python train.py --arch="gmlp" --hop_length=320 --loss="cross_entropy" --grad_clip=1.0
Rows from block 3 of a small sound classifier, named by matrix and row number. Rows with one number belong to one neuron. Each number is 500 + 40 x the weight over its row's rms, rounded and kept within 0 to 999. All counts start at 0. Numbers have three digits each.
Before each neuron's rows are labels from the 100 clips, of 14848, where the neuron reaches its largest size: "responds to" is what is common among them; "peak in band" is the frequency band that holds the peak. Only what is clearly more common there than usual is listed. The data: acted Russian speech (Dusha).
# u: gMLP up (value half) (model.blocks.3.mixer.u.weight, 512x256), inputs 128-255
# v: gMLP up (gate half) (model.blocks.3.mixer.v.weight, 512x256), inputs 128-255
# out: gMLP down (model.blocks.3.mixer.out.weight, 256x512, transposed), outputs 128-255

responds to: emotion: angry
peak in band: 0 to 250 Hz
u.223:521444482503556483519484451424587474533503537517498484529463500510509511507533559464509519557518554499488487515509477622497477546471506568459505483497499527492481555550473489481545452454492506487509499466452444518467479463577460444482491503508476472472507466498500414493480601617495502465474522508494462443507453533414522499396465516517424471532491497515592495514503584500508472491492
v.223:541475488534484504596419449432505483506454519515439521511466550503501486506473546455478508482529486518460561533498482525517497498487488497552524453453541558502479493482497544464514489550511564438563506575530505496509481528460449533490496472521468512474451497527515502523400404519520462489491539497458473506494482433430472541547464495507454475521468516483557444540496521514540556474478
out.223:495414424507569513519466416501545461498536487533534483500443529492492455480507528440499490481608443539499522540460491533517519468498440524604456534494503541458539444492388439504538445528466465495512558509577446523494488505508512483495441595464495490494504501477405479499537421484448510453475563451529467541465547512533439592513457500489545468432520461488554450530465555498471546523555

responds to: emotion: positive
peak in band: 0 to 250 Hz
u.282:489472494452512495446555522452485526435477520523579462467558477537540480506554521439442542484507549613563490493457543530561481493529454483419510520478535506459488524485502494504485514484500532507548429485460480488453525501536503524438455475481480527492404522528543506429428513516522552573558508456506436566562513498498545491514491477454457513536477496489484470514505476443497502503504
v.282:462483570418553537562490447487580534511590479452485459551524461523576486528497379453472567439450473482492496484468501518485520485513498484480478490508526539450566506491572533530503597545552546510450476467426479569527503519513540474505492451415539491543441521575469532482473425453489508503554487458469540530494447486520525439490479514480526453622517558517481489539427516513549454442512
out.282:498558413570533500428502498570516475469524488427510493543536528525504457487494519447534472477441551507498480566525567450503517446468445576476413454545526480493505524526503450489544438443534547501530478483492532436493462530510496423479517520512516481589466481516488479518438554513506455522518519527547463513453508525472501522451554493510453522505521495493502435576509563473495494528499

responds to: emotion: neutral
peak in band: 0 to 250 Hz
u.280:442480468501518438471456523560508528488446499529527487552421506486468471442507496547502441488506534525518461519535493508446463481458556499482527534484584485478535446542486506483565553498478477528521458507551546463506547498492508493519500512581515471492427575435569480535413477527553482463455570483585549526494442526480470518414537475475472536523470458493508449492503484514471501470472
v.280:484533509556517451373555460521535544520550428545574508466436530416511513491502496472492445591513463473495472478454497413489534513485384487445523534502440482542506609469543474504497467518575450480549457527486517563524490423513501538522512515495422554510472560490533530470528482454518482534424534520583511511488426484482494604495534504476524428470500558522468549496427505497466569496506
out.280:457438518490524509580452522490544543498493481499467518455594572502534563459505489494528473469406474490482592494503532478559467440412456522551505506488498508495566529479481529429543462478461551462429503485569494515570470483449537509524542517496535438477478530520560481581468452518547494478491526444495455488545545525502434520494507486497551492475551563500488487456501535456461502480565

responds to: emotion: angry
peak in band: 0 to 250 Hz
u.94:460501504521453486525502499541526449518430509484519554531534487457535486493546501569477536452554531547456502525519515512536468520460444433473559535511546563475495487471454490475486392507407483514476512533515570475527462533478536508458565504528500486602509533493524470493462492459523494570544521594466448430458561577476512472465463475513424492528502535483426475502493490489564546518509
v.94:479519487527498425436473576585566431471551405562416462556474519544507473490450449535478477477484475470526517528474497529436524496540482499513561444440441533537475521479496574447490518486426560481498567525465553458501532459520518449496536520519492486436561448480435502468461460455493450550453480527484520542514545435532433480491433525546530455541470520523493500515477501475478490484516
out.94:482492455538522448489500519520533567515568504498479375525500500444507477505478566460497500539426466456470514521538427532470455493524514540491493549495483501583503524423474537507468476560489475429460515483476461456516461449461545401510516500496484360496507443516517583495474442545529506383475524548557534534447525518548561548502493505504470462512501520526470589441582555522557521568476

responds to: emotion: positive
peak in band: 0 to 250 Hz
u.105:503577482550435517490580460516516500520528548462574455494536485509482568544437514549494557494473464554599436494493528464443552504487527560510516459472446545498522479454571545503532404515515520535505518480499507433539441533509508422474494467469492496454457514520498417460497496504532533455483480536526505519508504489501528560442540461477432465534506521486523443580441475525475479484446
v.105:516411452507520529433488522490459544481539462481485456508576458491519521484542459547465522512566527497525500490486502470490455500567546485470500517467449497511446476533519502496508539467569565464538505505408517515446455514512494474492546452451539540518416534478469511527417459420518521449530465504485483500482514529384529468433428487490485489476454454505466447533466464535562476495515
out.105:574548462536545507449468496551514458463486458498474465480442490500620493540437544528502511548466454516506527562474459444496493492426512431518424549509486552496519475491472560565456509465438518499491453519507510499517461475592518517537526535498439516562473481516519566469519427540475547484514512467446554592561536503495547451479472469499477545473518493506511488456520425549463458525563

responds to: emotion: neutral
peak in band: 4000 to 8000 Hz
u.156:469532463488506437507437486522472569535518505519418475458494502498484525509554491536562492543541536484491458487507530552490528441458550492448447624532402548515483489528498571569414459482563481477499526534490462421540534468492525458516459517575506438597531495520523453482499551540441554555499481547496518490457460486503539514522488472503507497472547426486546490469507463491502465572579
v.156:420525583482532553421494502475487462520496581554511526534488504469513503476506453569476506513472498524481527516517440551397473505462489559510477525453522478504516450454451489446568467507489498516498501502428530476531497453448470493553412459487571494563488514490481531488564418568484393489579536474481526471444489475494502491529465459407492397571547525507486521525478496524510484524535
out.156:593519548522560499470464541443405533473515578470575443508589522557481493476446439527531516538504570509485519525525493504506515408513498510491521482506420497560467456548477493448496445472475490528505436470478505433433420493450485546487514491432548460543469532583529549504474461482543503496518528499497486556473496507512567447555460540488502492550525427498462490479510489525555482491552