python train.py --train_examples=26041 --targets=["emotion"] --mixing="cutmix" --optimizer="muon" --max_grad_norm=1.0 --max_steps=7600 --lr_schedule="cosine" --warmup_steps=220
Rows from block 2 of a small sound classifier, named by matrix and row number. Rows with one number belong to one neuron. Each number is 500 + 40 x the weight over its row's rms, rounded and kept within 0 to 999. All counts start at 0. Numbers have three digits each.
After each neuron's rows are labels from the 100 clips, of 14848, where the neuron reaches its largest size: "peak in band" is the frequency band that holds the peak. Only what is clearly more common there than usual is listed. The data: acted Russian speech (Dusha).
# u: gMLP up (value half) (model.blocks.2.mixer.u.weight, 512x256), inputs 86-171
# v: gMLP up (gate half) (model.blocks.2.mixer.v.weight, 512x256), inputs 86-171
# out: gMLP down (model.blocks.2.mixer.out.weight, 256x512, transposed), outputs 86-171

u.301:446494548420483460428484426511498539506459462605519458434483491524431514496457491466501468518487514627490438504466555467553536572479563485574494575409470508462535535528515516547482503497446505516489460515553500568492506487532556520491457489514554569440489452
v.301:539481601513559425487526467449489523434473486486568468507575488454456459475510505569471441473448462584452537476478496505456461484491496499447496499467478501527492533572472471551597496481499544480580516486558568522538497554558474498507538418507404538594505500
out.301:478504532471435488518513565527435472549418523428468479476461481500621440525539526548439507547483452432438517444458515461489608542505497519528557503563508495486471601477480445467496529553462545532499451498500492521542501521522512568506481511529503536541434459
peak in band: 0 to 250 Hz

u.323:619492550552511497591435518513513492444504483494490475438542489469462512552450451506482499462478483482471581503544507510419522502491525433520501516505454503443517480564485511443471407493499489463525515433473497488482467575498586475475441457578533444474513515
v.323:546449472434485499488545518502524461576513522498435490481475400543536482515485495552522506493549450518497472572579503557541455468511491544484483565543476506491531483512552534529544491468568469536482522431492508475475516515448585419431521455542519516542534539
out.323:500489509495440516491471453497532494519452448545503457498494550492562561564474471567498528506463551483516545524508539520468465516551508525553522481485500515579526512498481446501425567442486489533516533534498485468471580539531477515446485498512498588442445478
peak in band: 4000 to 8000 Hz

u.40:506467468529506515469494502448495553532470499541471513438534488428466434482518535432525526447445419535473531537494422486460500541589466490557468469542553562508537473499466530475484526507601502548454434541543528517509494593494494537452446506492502461509461492
v.40:407481486589531513518583508463519574503481485515473484513443494505546471477474569583527560528462484528510438489473498531497506498543565497469553438505507491494546515531546472493501512456525475473540493457519452462541502537475513500556518460446446466514517497
out.40:534517439507501517522557508475488467482455523536437509489505540495544487548440502493505443544480486484511500490552525500489497504552456520532467512509399529478468475403496497504483472447426488474493459453443527531508508544465581461470495534439513526494555528
peak in band: 4000 to 8000 Hz

u.148:538560502534513513504461488536524496452450497511489448525571490497574462586471495457547494534512474504588436553539524520479514462536435492548524499558501493487493500447471539529478443492469442482560477505532526476566519489543443476481500461536524487461441496
v.148:456506509430477427488454531475437509561484539533484483558464527499520456530507495570496491538501513455460567500406555456507525556523505458537533502562531447596491484468492450516485521494480446548506446562491506479420450478530462454540492520552496503522540539
out.148:415495479506534497492511580474481523458520518515542456465484509498507548481544550439548489509455456570499560490440491462468511431450459477531583524469431535541565503501433522444487581437471590530493458451507530531479465553460502505518510512488528452464474548
peak in band: 0 to 250 Hz

u.178:496510473448474468489529515475492535485484526491497527469483539514576481440500475505493443520498517517514507477513509444430574486574447518491573428457474555487437515486475514541476505496509511557415496379496524432486561512535499474481544616575500534453521435
v.178:467430561517489494582492453435503456419501508519531471528436493584538549481502502506557475462473519498535463507491538477485603451500477530394484511508510551553450498486456519513505532537543455485372520440528498468458496485561432506487505446564530437485471522
out.178:498534506515480467494577502498486429481475498579450465491492518523510467519583489526431435466505487511514532507533604470538507550545500538459553446476460494499523487464460483534479492523508492453509553564544502565564509517521499545473506535489528488445525532
peak in band: 0 to 250 Hz

u.109:457491408482526490493504541521491495483524463564533484538567500571515563522412553525484459524481494473551481488547452530435493464564480432506544581526523548505482468505463500520534543534515512448482383499529520540451461490561446593515465490598447547533481525
v.109:446524414561472519503513561511489449496472553563518463510506545467553479475532449510480486544559493480534494499586515514471436446502519460480527519478477469487532474508499506538544524457486541490505458471606558488500426601466469524558421533453510520553451462
out.109:554472541475503480516442490498514527497464495474493546443442596531508524428490545452519559468480558441480503537465495519536555515486526452430467541486563543397529535520516510534554448462456530473487484496532463573482494491483477484487540512612499401565512447
peak in band: 4000 to 8000 Hz

u.177:535488446516517498405498582532585514469459476560492503502497520511527504426524504511522500548530508477495522555564491557539525513466494422520480437439526573571506478460506526468542532489574500549542405456539551528509516594537562537493520480516530466510472537
v.177:501571461540525502495434458514471540477554533530497568457485465471545529497436520517539511461474491470482498493501477548575466507501552493541474503520473522463553540536504512468505441482587483482542531578511499452501493489531477523468454474497524513519521494
out.177:515500470445538558523445522528511567469572413455497508504483548517502527523532523511461600464427489498522452409487536451497499497544540480478537506538496408485515544432465515446534534532503486504498602512480459481506493537403414494490391458508546530431491487
peak in band: 2000 to 4000 Hz

u.76:508430534519461476519489549464517462533445533563450447464527568526505514497484464467404541419489531462451497527525544538486551554513466505482458444569471515511501532559560454537498512536444494475521484477586503503478471497513453427495511457508478511464511430
v.76:551491562476471517442534512511485539510407450523500472469511548473545494529483560440505433540471573530448460448491496534512463525451531465478422415527373518496522555546494547525518574511460493521492543486485542542535466510483521346522525522521515546529483575
out.76:509464418531470551522541540510491459499499521545586495518544401482489468489466454437480493510488499535516500520464602553458431456504525517507504500506466497479499516537405461560510491541504533466523480459486520532476446510504502526429589438579432526432495510
peak in band: 1000 to 2000 Hz

u.319:487465536497494456535471551458485518542545481532442527483431498580516497504545501463492591522453465484491486518498487514475497498490507489485517567523417498502547452504495473474461472443593448519518546488516454478508549506611471579493464461475543487404507507
v.319:498528537487473511501560471544507456466537453552475442459480460461518586532485473524376540582428512410521508541468480548500487533482544491590455523499511493600516526478523528509519508415537474428514480577566447457436518543537469482532556544476474537544495435
out.319:515484512516488554540573536480600509480484506576558572496491447519505590525472487499534472520530528497509498453441487491512523541494499556529511473507456465528544506421538532510431529479447412532499496507456506439510442538482603474522511442518571492504506469
peak in band: 4000 to 8000 Hz

u.235:522512510583514568527542496449510525482512489535511525459589525535530450464468516550512543584468504488503482482524480569483552502434447544453463486538486539498530489475457494521558527485437490516433506470461443507434510519442471528472471459519538475534557492
v.235:528452510493523451547534508442473514522503452490524479489508475483489474520522492503501504544536525604522520563502527428537485519502498408530467548507507482464523491458485514584480443457521523500551605508469496396471541524486461454467465448488534476544469517
out.235:553453526468501511448467494566452570504507518539547413468465477484445488567521547550469510551436497491429483484511579517505384471509451529444483442527552532499376437531549510496514451514453548487573535430508499484482504456468525480499493533481555547486515514
peak in band: 250 to 500 Hz

u.473:575616536541495530532491509503506568539567529478411455445494488534564547540529481486546556504456465518487519502491532467470487475486481504515532472513542443500424530536475534510476579529465450474541540471543562487513550427424519430442516476510442468477493439
v.473:512484466573437497496552496511576485509486507457544474528488528548502446465504488560494539505516455496472498539509493482445487540448515511479536466555563556490464486495490493490475475514478434510499455536480527527441513500477518569564443523493511513456566421
out.473:525500457509536488440513537519459555502572505504529451597479434447494530491510452499496471536536435526581567521518546510455468496460488453511477452458461535519472434494509504523625468499542504565470505475410517484479489470487429525497428490494526523473500448
peak in band: 1000 to 2000 Hz

u.115:489544515505558474583532457493523517533565461511507491468567465531558496446520506518485519501500428492521447504493477438465568552427557507441527510486547456538542469512509476518489543495517511532429463540555485544468550445463573511546497516560427561468474482
v.115:535598463504470510523489492503491499534512521489547531500524475507477483499542465510492541485502493508503485466556444454431442549522469501503370503566457505589476515466530449508500571528510480508471411486472505485510492523573539464553521385541461432470505559
out.115:541468539492444507502490594496493419502477469413496469517480534518508546457554583478492450493511509435563485516552518505476528485569432560509397545541572477471529523438510547472510543443529559537409482532480461461512545504489478479584517570512569547521456451
peak in band: 0 to 250 Hz

u.383:511508518462482518535494490476454428475499456511462421495471516510541477490506527478519467464517509531480435462530457508447483514504517501434489456538545501571423505455498491520484515503506510543600516472469595473504553475485450501551495554522542532471569536
v.383:538515534497479503443496562473548493473436512484470526512517455502506432444527490462493557439485494536448453546519479569418487446483465526611484481551495451551492501487521475532517492498451501576519517525478514508447525528513475474529516520472509538480478508
out.383:423453548515542438428489525525480559498487546457525522550488536553421512443406524530466497497549559480489469444479514553517506519445531532547524509514493490483532438488478515454517561436519492471492425528551430566456448456526583464509492551436457488537469503
peak in band: 500 to 1000 Hz

u.18:539456436560419464477515503544587487493531598500592549459545517450528499489493482490513579514486511469444515484518529499450461521476481502405500537441585510465478519488527481425526517559592511493425493502593524530581474546466515427483522436506558495517508510
v.18:527566568589570550527529490507498481452529474519437480550521470559562505542481427513498512519496509494453518483496470463516465576447483500467489483540532541486527512544557488503512564521517508528464462565501460448537451510499541486509502484511535530481429495
out.18:434528448501482516488474546471477517533448479508506594540502546496480552473434457429538499435455506508446471502518554455500598429422455513566548495473480533489546506500531457549498496531529550549464568522533476494495496451496430517477485508473490474594530510
peak in band: 0 to 250 Hz

u.484:520621493538510542435470544477494467485491550451481510473507510483581499511529480508543476447507563520500534549472496504635485435456501495496539512518517479504415482499532450457455433458553511457468493520515419485463481537479529524488598550487582480480536517
v.484:555488444486479498515483506454489511562515543647426516520481494569461579414526555496551523506492505509501512469429508525463506483563463512457526502536484568515479484471494490540494462589522469464470467520479505481436461456513512482526458417587421505513492495
out.484:473527498544488501523530446542511513413510479469483600494460513433562514450545554485509509551489492469464469459462491464545480484500511540480505505563501539528597501578556509632607512506416454467437558507524501464491595456502528450394409476531615468463465503
peak in band: 250 to 500 Hz

u.17:469454438529494589557459485429459478460484450520512506461475472479471431505487506531516447544510497457429481465508492471528546545440459429578514552489487529499492515517550512428476468566537474459465458518545483438501477507511567480533476542482541459452475469
v.17:475427560514452512509522544530495494574471498504436542467516483467547469543539495555494493524546546560535518492504446479457456497448513513551486548535558474524458496516458497494455437466525460516540485552477529494496516523571457412522544559504479590497535487
out.17:486442463549532474477428552484477497503500557472391531486420488505474570487588510438578536486492494576508481514557465493553471415478558490477517476579520448488549541470464573535414529460536494481503536504513526541492475504453480469507569450579560471536534477
peak in band: 500 to 1000 Hz

u.491:497406384492547429519527474467459478545500614476533495510547536528488425427499421443463508507539493516428506490527497435493464487485513512457486521525571540464436478486464500537558457491471478545598454517412537481469511471473547555502498507574527480565525434
v.491:459530421542528573499510485558515488504480464482502507480613541508531493538463436500515510487496462485442496447502466472486496490524512481493522466563554501548498509558544536454567490467431443474552530495524555501420476475490456482516503473528458509506506407
out.491:533463542554475488464459427514480496599515549481465482539427496508539497497495539517538470509462482491494537543531523566384593519494444528482597540544464449506480569603510483472416489491515517509484477485544557497514466520557489482525509564544547453476483479
peak in band: 250 to 500 Hz

u.31:495496505444492479491550501459462524512542517519563531512499511461529535458526526514523501468451549545448599524454528490486486507479479423476571463552549580483475462489533542471480488485546492482483432530501595492481494527503499580424561469467475519526577489
v.31:489519495534532593494512475511414540472566472554528469432490527505535513555497451565523536465467473487476525505466517478507471522533569449480456538523445497558474495518468594489465515539490534565532464505503459522523502447543470515516536491538611485578546492
out.31:562488464550455478553506484460519469536492538583428507459496446524433423554473445479497485547506452550483447562530525422493492397505468429587521511416457537486472542508504539468485520379492546458525526480502452556531468537442469484498454449519551531537541420
peak in band: 4000 to 8000 Hz

u.64:527481498465551479518489530606510563562497516436445570530502421507465533520396538531478510479455456483440520520517450447524533503530470459527452514571532531516456430481511480608481527441474487551517477506495577536464484532519511480567490508480428423503479494
v.64:473565515484471469503511482516497560464502516571491559512497447507472509527538465478512428470491430503507445517529549429518556504492505522458463501447424493549581508516505576492456518521488517468504492459538499521473468441516554514506578576517442560551593497
out.64:511495549582502525569434576421484432422457491479478536543568493565499487532454482478467475534440515519493592424524487514467462483429542480465482557474515480537528462486459485522547535477511532520464423476528504524545465481508481451525536497459516479585443490
peak in band: 4000 to 8000 Hz

u.441:550479532519453475502485605508463440547489629492475508538446529557568482451496488503528453519482533530542513516542511493486424487480517442492451488517479466569523476554580551532461448441477472430445482561531475494474483498454459410554533495494502506551459459
v.441:549435477453427499582550597453515461481496586480476489535522533479548442446489502465515559490512505487543541439513424467533431518494488532595529502507517486462598410483527510438462443520542465443523522510468523489423525443509473510494571494496498486521523449
out.441:499455485473512530429516492494459576554474512540486504579525537458499503449422421531496476553504542433520484517468475433564419542460572471459476511545496460452415554556510480571448512472498562515496520448521511515455527554508534493504471546566503517528485477
peak in band: 500 to 1000 Hz

u.103:514511480499481488529506539499463468497441425452427519477449410492563500532582589476568469505501516481469528537410519504539494525542536567509473548450528479469430502511548506519491519540521404546529533500525551518522487549484511477521569463461455515550535532
v.103:571493485544499490525464499452512445510493470543391503481447527491499511483456499483509430483436482513473411544481471540479533590484497478458467588486484453547528527562593473538481513493508469567533548499484560496439510452460560469474444466468496491536512525
out.103:483483520417527511446489524530462511485526442554453534477461464504498540523440461501529471620411378469473543493470492543479496582500489466507449521545531467450508489479538457543533521506512508599572559457472548510560537519514505481503421514526480410565488501
peak in band: 500 to 1000 Hz

u.101:476534542531491539509530502523515519519438451546535496533517491540512585478458565553459550470503449515452584531560587539475435482413509535532485436501482570471451540520482484449447477529498536519424483492520531469553499535478469531492533447531497511542485499
v.101:464424517478451481464468520469456457533507479501505505502465456493559534541574601474482531551504501468494553495458453552485505517459634527537448459447462488457542563462476482542534483465503521574518536566523460475583502537523599529481472501464442429419517522
out.101:501452579488513531611508516475494485513520510520479529482524511547531505466529589440498557507515504455486458486504418491420538492533448565436441598538552561544522481473601483528510510518462495460478445448562522491519468494401498454534534519506487489436476480
peak in band: 250 to 500 Hz

u.425:524532558470486496521464476470493443477511551441491524523562501549485540544614537576494448473569447452549551471541506501411516479529499503526484598517457515553517556499462461534509478499451472479507479527478513542540482546468475541474530488467491488493493448
v.425:458444495467541512483504474498547545445456535496458502462520474539506498500466459421467505508561547503498464492502512491542525454520539502472555466532531517426422477466499467494488459543454544536587482530530512561425464508572495503481507578517546483533539574
out.425:469498471507519499469507524502473509591495435542487527475471492518494453586498458449475516514522519508524576479441435485536482562502499482521482434504595521437504477483495544520535518525520532473426584486471530577463466515583564431492432525467443460421552484
peak in band: 250 to 500 Hz

u.510:500514530497471508428465531566463411542485439505592500558517558508401552525493473597492484510590511478506498497486477466445549467490495532583456531513496550477534493547544539520437510458450525489440533522516566515539492619459471484538516458534460467453543522
v.510:506510558464519471503519487526492501507502505501530606519498525522482508469474528501486464506495500535442514548440494486542503448538462517502506446565487510428485536498622542439569470527567510477518543492585478469553562492460464556478482480478559467481540507
out.510:540519510451457556544548442560447460457497528558514501466511496472520512507497523501487448417490554497468552509555496506498447419503483521487531557504483460577480506471546571497508507534477461497454586476517565555467499456447433545502566472477431467464438471
peak in band: 250 to 500 Hz

u.307:474571496542470448443500524545464404561471451417493521474502481511382534495540525565476551503523513485506546532498515490505528558480452482500492500581505520566538520518551435476491474459485480536457470532557535490458503472435501528520484511500541508472560449
v.307:511536536433476453424467487466421501482490478426539552562498490510533505539523485459495486552545468567464499449513504489436463549445471503445524550476462516458507498430500479569534459507602488426529489514509520479441509472477535499539548456524514494499489480
out.307:451476546536453498481531457416461544463547514567486436541526440529524508444513415539524467580430468552472521548538500537510442468552510489480418525493521446457404489552429493511484536492429493492441473509523508497462502546527517502517510508578442469499429595
peak in band: 250 to 500 Hz

u.90:454479487522498471536465451477502517528536445546551520554474503526463532528522544483467521534518528475494525484523474492433524494536567516548477462484516515546537441465507534509432506502486534402533450519440555587489504520478497539560513506470427459543493414
v.90:513512458550483504455455485540450510477428527476543579523502540465475498441478469562510514564511601503444473530510475482466462513508449409515426547496492411550535481494534422452466505540506493425460507497511539553520519507529446583530501550522461494469519451
out.90:534534499587529471492470617455507483484548498489444525500521522498492468519460515495491489538583512533496515550494455510513479516513491518474471544532455419545498490471532510444460458450498453475482522454469498578533532474452534453441508472548529479480499512
peak in band: 0 to 250 Hz

u.454:507522570536509504502480502441518557491524498516554571530518491491533529584459507497451569538484481501489525476440485463521595470509485464583454589527496439523424461518471530453507559479520497494503459490432555471463515541493520538519496485433497515496450501
v.454:515465508452450493561443484511546579496463568504474568491514479544426448504540480507460521494484510536417524468545497506439497449451506512512342541474483494517513491471511492474467459613480472529521539463499538515463554525521467500540476571443535518460495603
out.454:522496568481454484506459417493600506549502490483481491490458518488443500522577528480441497516568570517537487487496472472467484526533525523491433494503532531442468554537472489438466521536457532503642489494545499481460503460448468557532477467447474543502511446
peak in band: 250 to 500 Hz

u.366:464563489468486518474458515482491532504448504463517500493491454524507507590516502464469464504482606450502454531554456517524493479525589456529470529504586494494500502569538448534573448506551520404479509474463502419558511436581527484468454475436521476508463590
v.366:549530457505566480500466483471518440448551493506498478547452526547548490575557528507477486492485497507475492446494534443551493420557521448484529485477438490464491494438478537524424562496498512423506490475542524443504508501561486444572544460517538440537507424
out.366:444545449518494439532486428454486534522570509507434526450480488564491484522481524492459525478435451503525469500454520490501494571463506532459478517521474511501488468549544511414523500529450478486476505506511638515522513543562429499508521516545525500469552509
peak in band: 250 to 500 Hz

u.299:466560478529510434524505439513566386511495506517569503575500461470442535510529545463476414539486559476456471547538529456482505397552578494469512491513414432460528436543517548446564492465453564588565535462453455558441470484481470485491530549535463449485505438
v.299:512556508539527498510534541458468542455489547481477470483560490485497515522583533463613534525451464387496541457527475509439464510531541551515469537573526491440492549473446456496503457524476483510452526490491501511482480466499532528476563501541534469447534535
out.299:458431506551508471533486429540492514527468483478444455473541524466531523511399524491513498495562505505534455507486453493422493513507489438570493566419619486472566556484541433524578475456524563490483558533442450461515470394545475477494478473605541528538511489
peak in band: 250 to 500 Hz

u.311:460414501568523528498523502444483540512465521513477504533561434492454449483468527507501483532525474435409471480488493459483526509522569541512507538532526458550469527551457494534518477483516468509531557514463502433461472498488564521488455552493482441477479452
v.311:500454462503528459541487455550578477578457514522489530549488476467485457451511533499526485485562500427544592548526492491543489568497511477539560469493503469475539435475545590482440484501545441494471458550445482497545574562416459588478399563461484434492503434
out.311:481480496520472488464488511512520507473480433571563498509438538504531481512573512542455432567470502543527535521468469438387530548486468563452461545532514510464505566435567526522547447530409475507442532493572473521476495495493489526509464537517436446474506512
peak in band: 4000 to 8000 Hz

u.165:444498505513507459502453466505568488492479476535567449502484528450527577413512498465514503499524445502487456518517497522412518493539535507490455477465526460532448504468480505413493477488480461499462454499504518545513502551491469495501553518522437421500457558
v.165:484542524455537463532498609522582447426453488490497446566463465487497470504429459542474414516464471456521483565495491555450547407505510570489497486560505595560483415502497574543449482444447521466504564474517508499472545532452485466527501473583480525585493492
out.165:514519446551525468462472536476507472552489551457500573549470573496456567462554485478519535425572495505539511522496542498452536484522544534516467482542448535449522561548487491509516449509517502457464481504480577583500550473456539469450481503467539513542492519
peak in band: 500 to 1000 Hz

u.289:454508464500494471508527495496451554484552460497542434527621510529541516485440462511442562508485439448433507466487449418439489492515523483496568482538525495549495482449428504486536491474556490477501475514563613483483523487549498544472607471478503502523474461
v.289:493481499490456536527513522554522450494487479592432535515521531568516477549515445521489439564540526480522497504494509525538556487478551499568449435511483484427489529459532559478566482498456482564526477537497533480482521513523551513500490493481536478564491473
out.289:554479482451454512522496501570489456496514484473471477485409566537482543509585526493545490500518608478508526527495521482521574469523468519440529501500436534432474519405545522469463457500459493501469484535503547507524485460548568401420448458532455491479502536
peak in band: 4000 to 8000 Hz

u.292:487438570474553510484562532531499536484529507527484491445450524520540457442493515526536512451493531479430523498516454441552454436520521565475499432498538488518572541403504512534590519541556562435512507441491523514485526443509526575472425516511474479468490441
v.292:538494544526511536513546499415539473469532499473424436506505582458442474511505541478441460501461521462557499532538487524499530523517485430486519465453468497565526485542541483529417458526536503496463505503504500476534516477516455543470501536503504511530494492
out.292:448510509453524484600449416434538536512521397518511442480561505555494492496497584508513493490585514425442559478478407492514476442456466438474484497508450519521507483511476468527481570496470572459535539587502495436493499492521527455521457459502534552513530587
peak in band: 2000 to 4000 Hz

u.16:590412515448437515473480504523531465496519519474497499445485438398496469518496494418498563436504451440528507518523575541484487461470472444537495498507545459505561475572492551509536549504478579477532528520502581519535500553535516514508581496490501468464525471
v.16:490509512505564482513447512466472582501515573543480389492494481520470529541459487598462521561431415445525486549479490501529508513555470556522474515453497527461489516515419451460521406529559505476557525540486491478475498533530504535510425579498481571410484524
out.16:503586464429489550497512489535461509465514453621490567548506551492505547466526519542486493520502521473564507481509461467472479535517481571515499486564500471431524527538554499531499492473422465569526530534515485475508532487539497473460467555481532479518477533
peak in band: 4000 to 8000 Hz

u.475:486475457449515479527518503455380443512446538535472520457431502533510467522459489527550443457476464542486441486552425473498513493464540548515463527468547501487499546530513517511542558508537443493529512442474570487479462495537551534507534477468441509507488508
v.475:546475531526558573555430500391498511491487520455443489474493436514482520496525466545420566478398493514497463469560508472455490508478497518564492516460485499486492489496451465508509570512449496466496584493448466474448457538489513531448477507471485558496513530
out.475:476477478484427476511516483549459431506433533500498494464547510480474537478530574455486549501460475477483490536436453432487544528578527544479580511482543452524492482502489495533482536525456459552494556452517491431513541477433533494493513529546469520480457508
peak in band: 250 to 500 Hz

u.279:537584507505481489520518562500537514515495491582535421502478533513506473445472491518470507491539603563472466428582506576463481525587452505583386454466514560537526486491501446522560491432476434495543517517519536418485531552482536460514551482536466514492481452
v.279:511512521498544477446516534572559490496534541564506444436528579450494524495430512538462439517518493568492489416574554472536513493528456484510444495462458521521570520548527529544455431522450589513480398572589510451481510543450581543493492588505512476498510442
out.279:566451458467447506526527479459482512467524520518551523492435432510523407489497493516535522520537481438520431445576466475462532543506522490483478465525510493478488586564523523545421538440510456520537503535501538502521511558461466495520537468547563512514420513
peak in band: 4000 to 8000 Hz

u.32:484558391488452518525468546452549544487536481482484538500449497543447454533515466523508498591470469504517598575520458455514505525515490495491494449516631526522493479427495500463459528482467481474492487423559444515458553506388549505476447483487451445483513453
v.32:505486414434517539484448467520464529494502433489577453468495431514519469493480443582482468470574456545551532445549470493509503572434540526497559589425452510503509474462508531508500529490459445522491478506569494494500476489503521504517508539520504459490512564
out.32:487502516511473487449534461495471440574550535496533407451448501507464527397445422632488464475508502480542466462526549576470485515516570517446529522452488461518449576528469531550429414497518523519506483505431423499441555468436471530537551490447481506504472529
peak in band: 4000 to 8000 Hz

u.430:491519523574505480567542534451485490470467541548582520469496529474499446543500486532413531543561465496462519500496479505512505487452472485546515558560426536560469523534500548503599519552439537488417448550511459508552552454573466493423517498578493451466509568
v.430:529505420528456490533514425421469527473490481540462507444477494530531433515509513470434491502521443498461481558529511511563548483411542508468472472567543540482472473468504560477560551507542482606460483509442533577600507460494513527490531546504471463486549461
out.430:435516456433507523420437523516553492503499513481428541436497477533482582503469463479427499484496545549507410500586543538504485501504560509497433524521473527551518447548486529529414512482479498485560513436487513553446470510516563444433483563565570460527470447
peak in band: 0 to 250 Hz

u.96:485561483441491437499489517507549493527563502519538567520492475471492442516485572434477481408424499525533460508484461481498476594501472544462477483465565468586549574460477457484561496494435504499498592514492550506555500498520519561491462520479499510520474439
v.96:478422524524528501538518531492490501511499521607511455473460467477484426455594468404508465560559584467493521491474521530512441467491408552463507518522489587542485554486514471486480495506474451506409544499478531526572481501525521523495530502550463490491463594
out.96:487538477511469558526395513453471401480498479431501591586507521501465443521549438400460503464532423528402520507496495469540523487482507552469471560591570536596464516481511505517528543493480571428537475464434437473469498491441583545496512459520432577476514439
peak in band: 0 to 250 Hz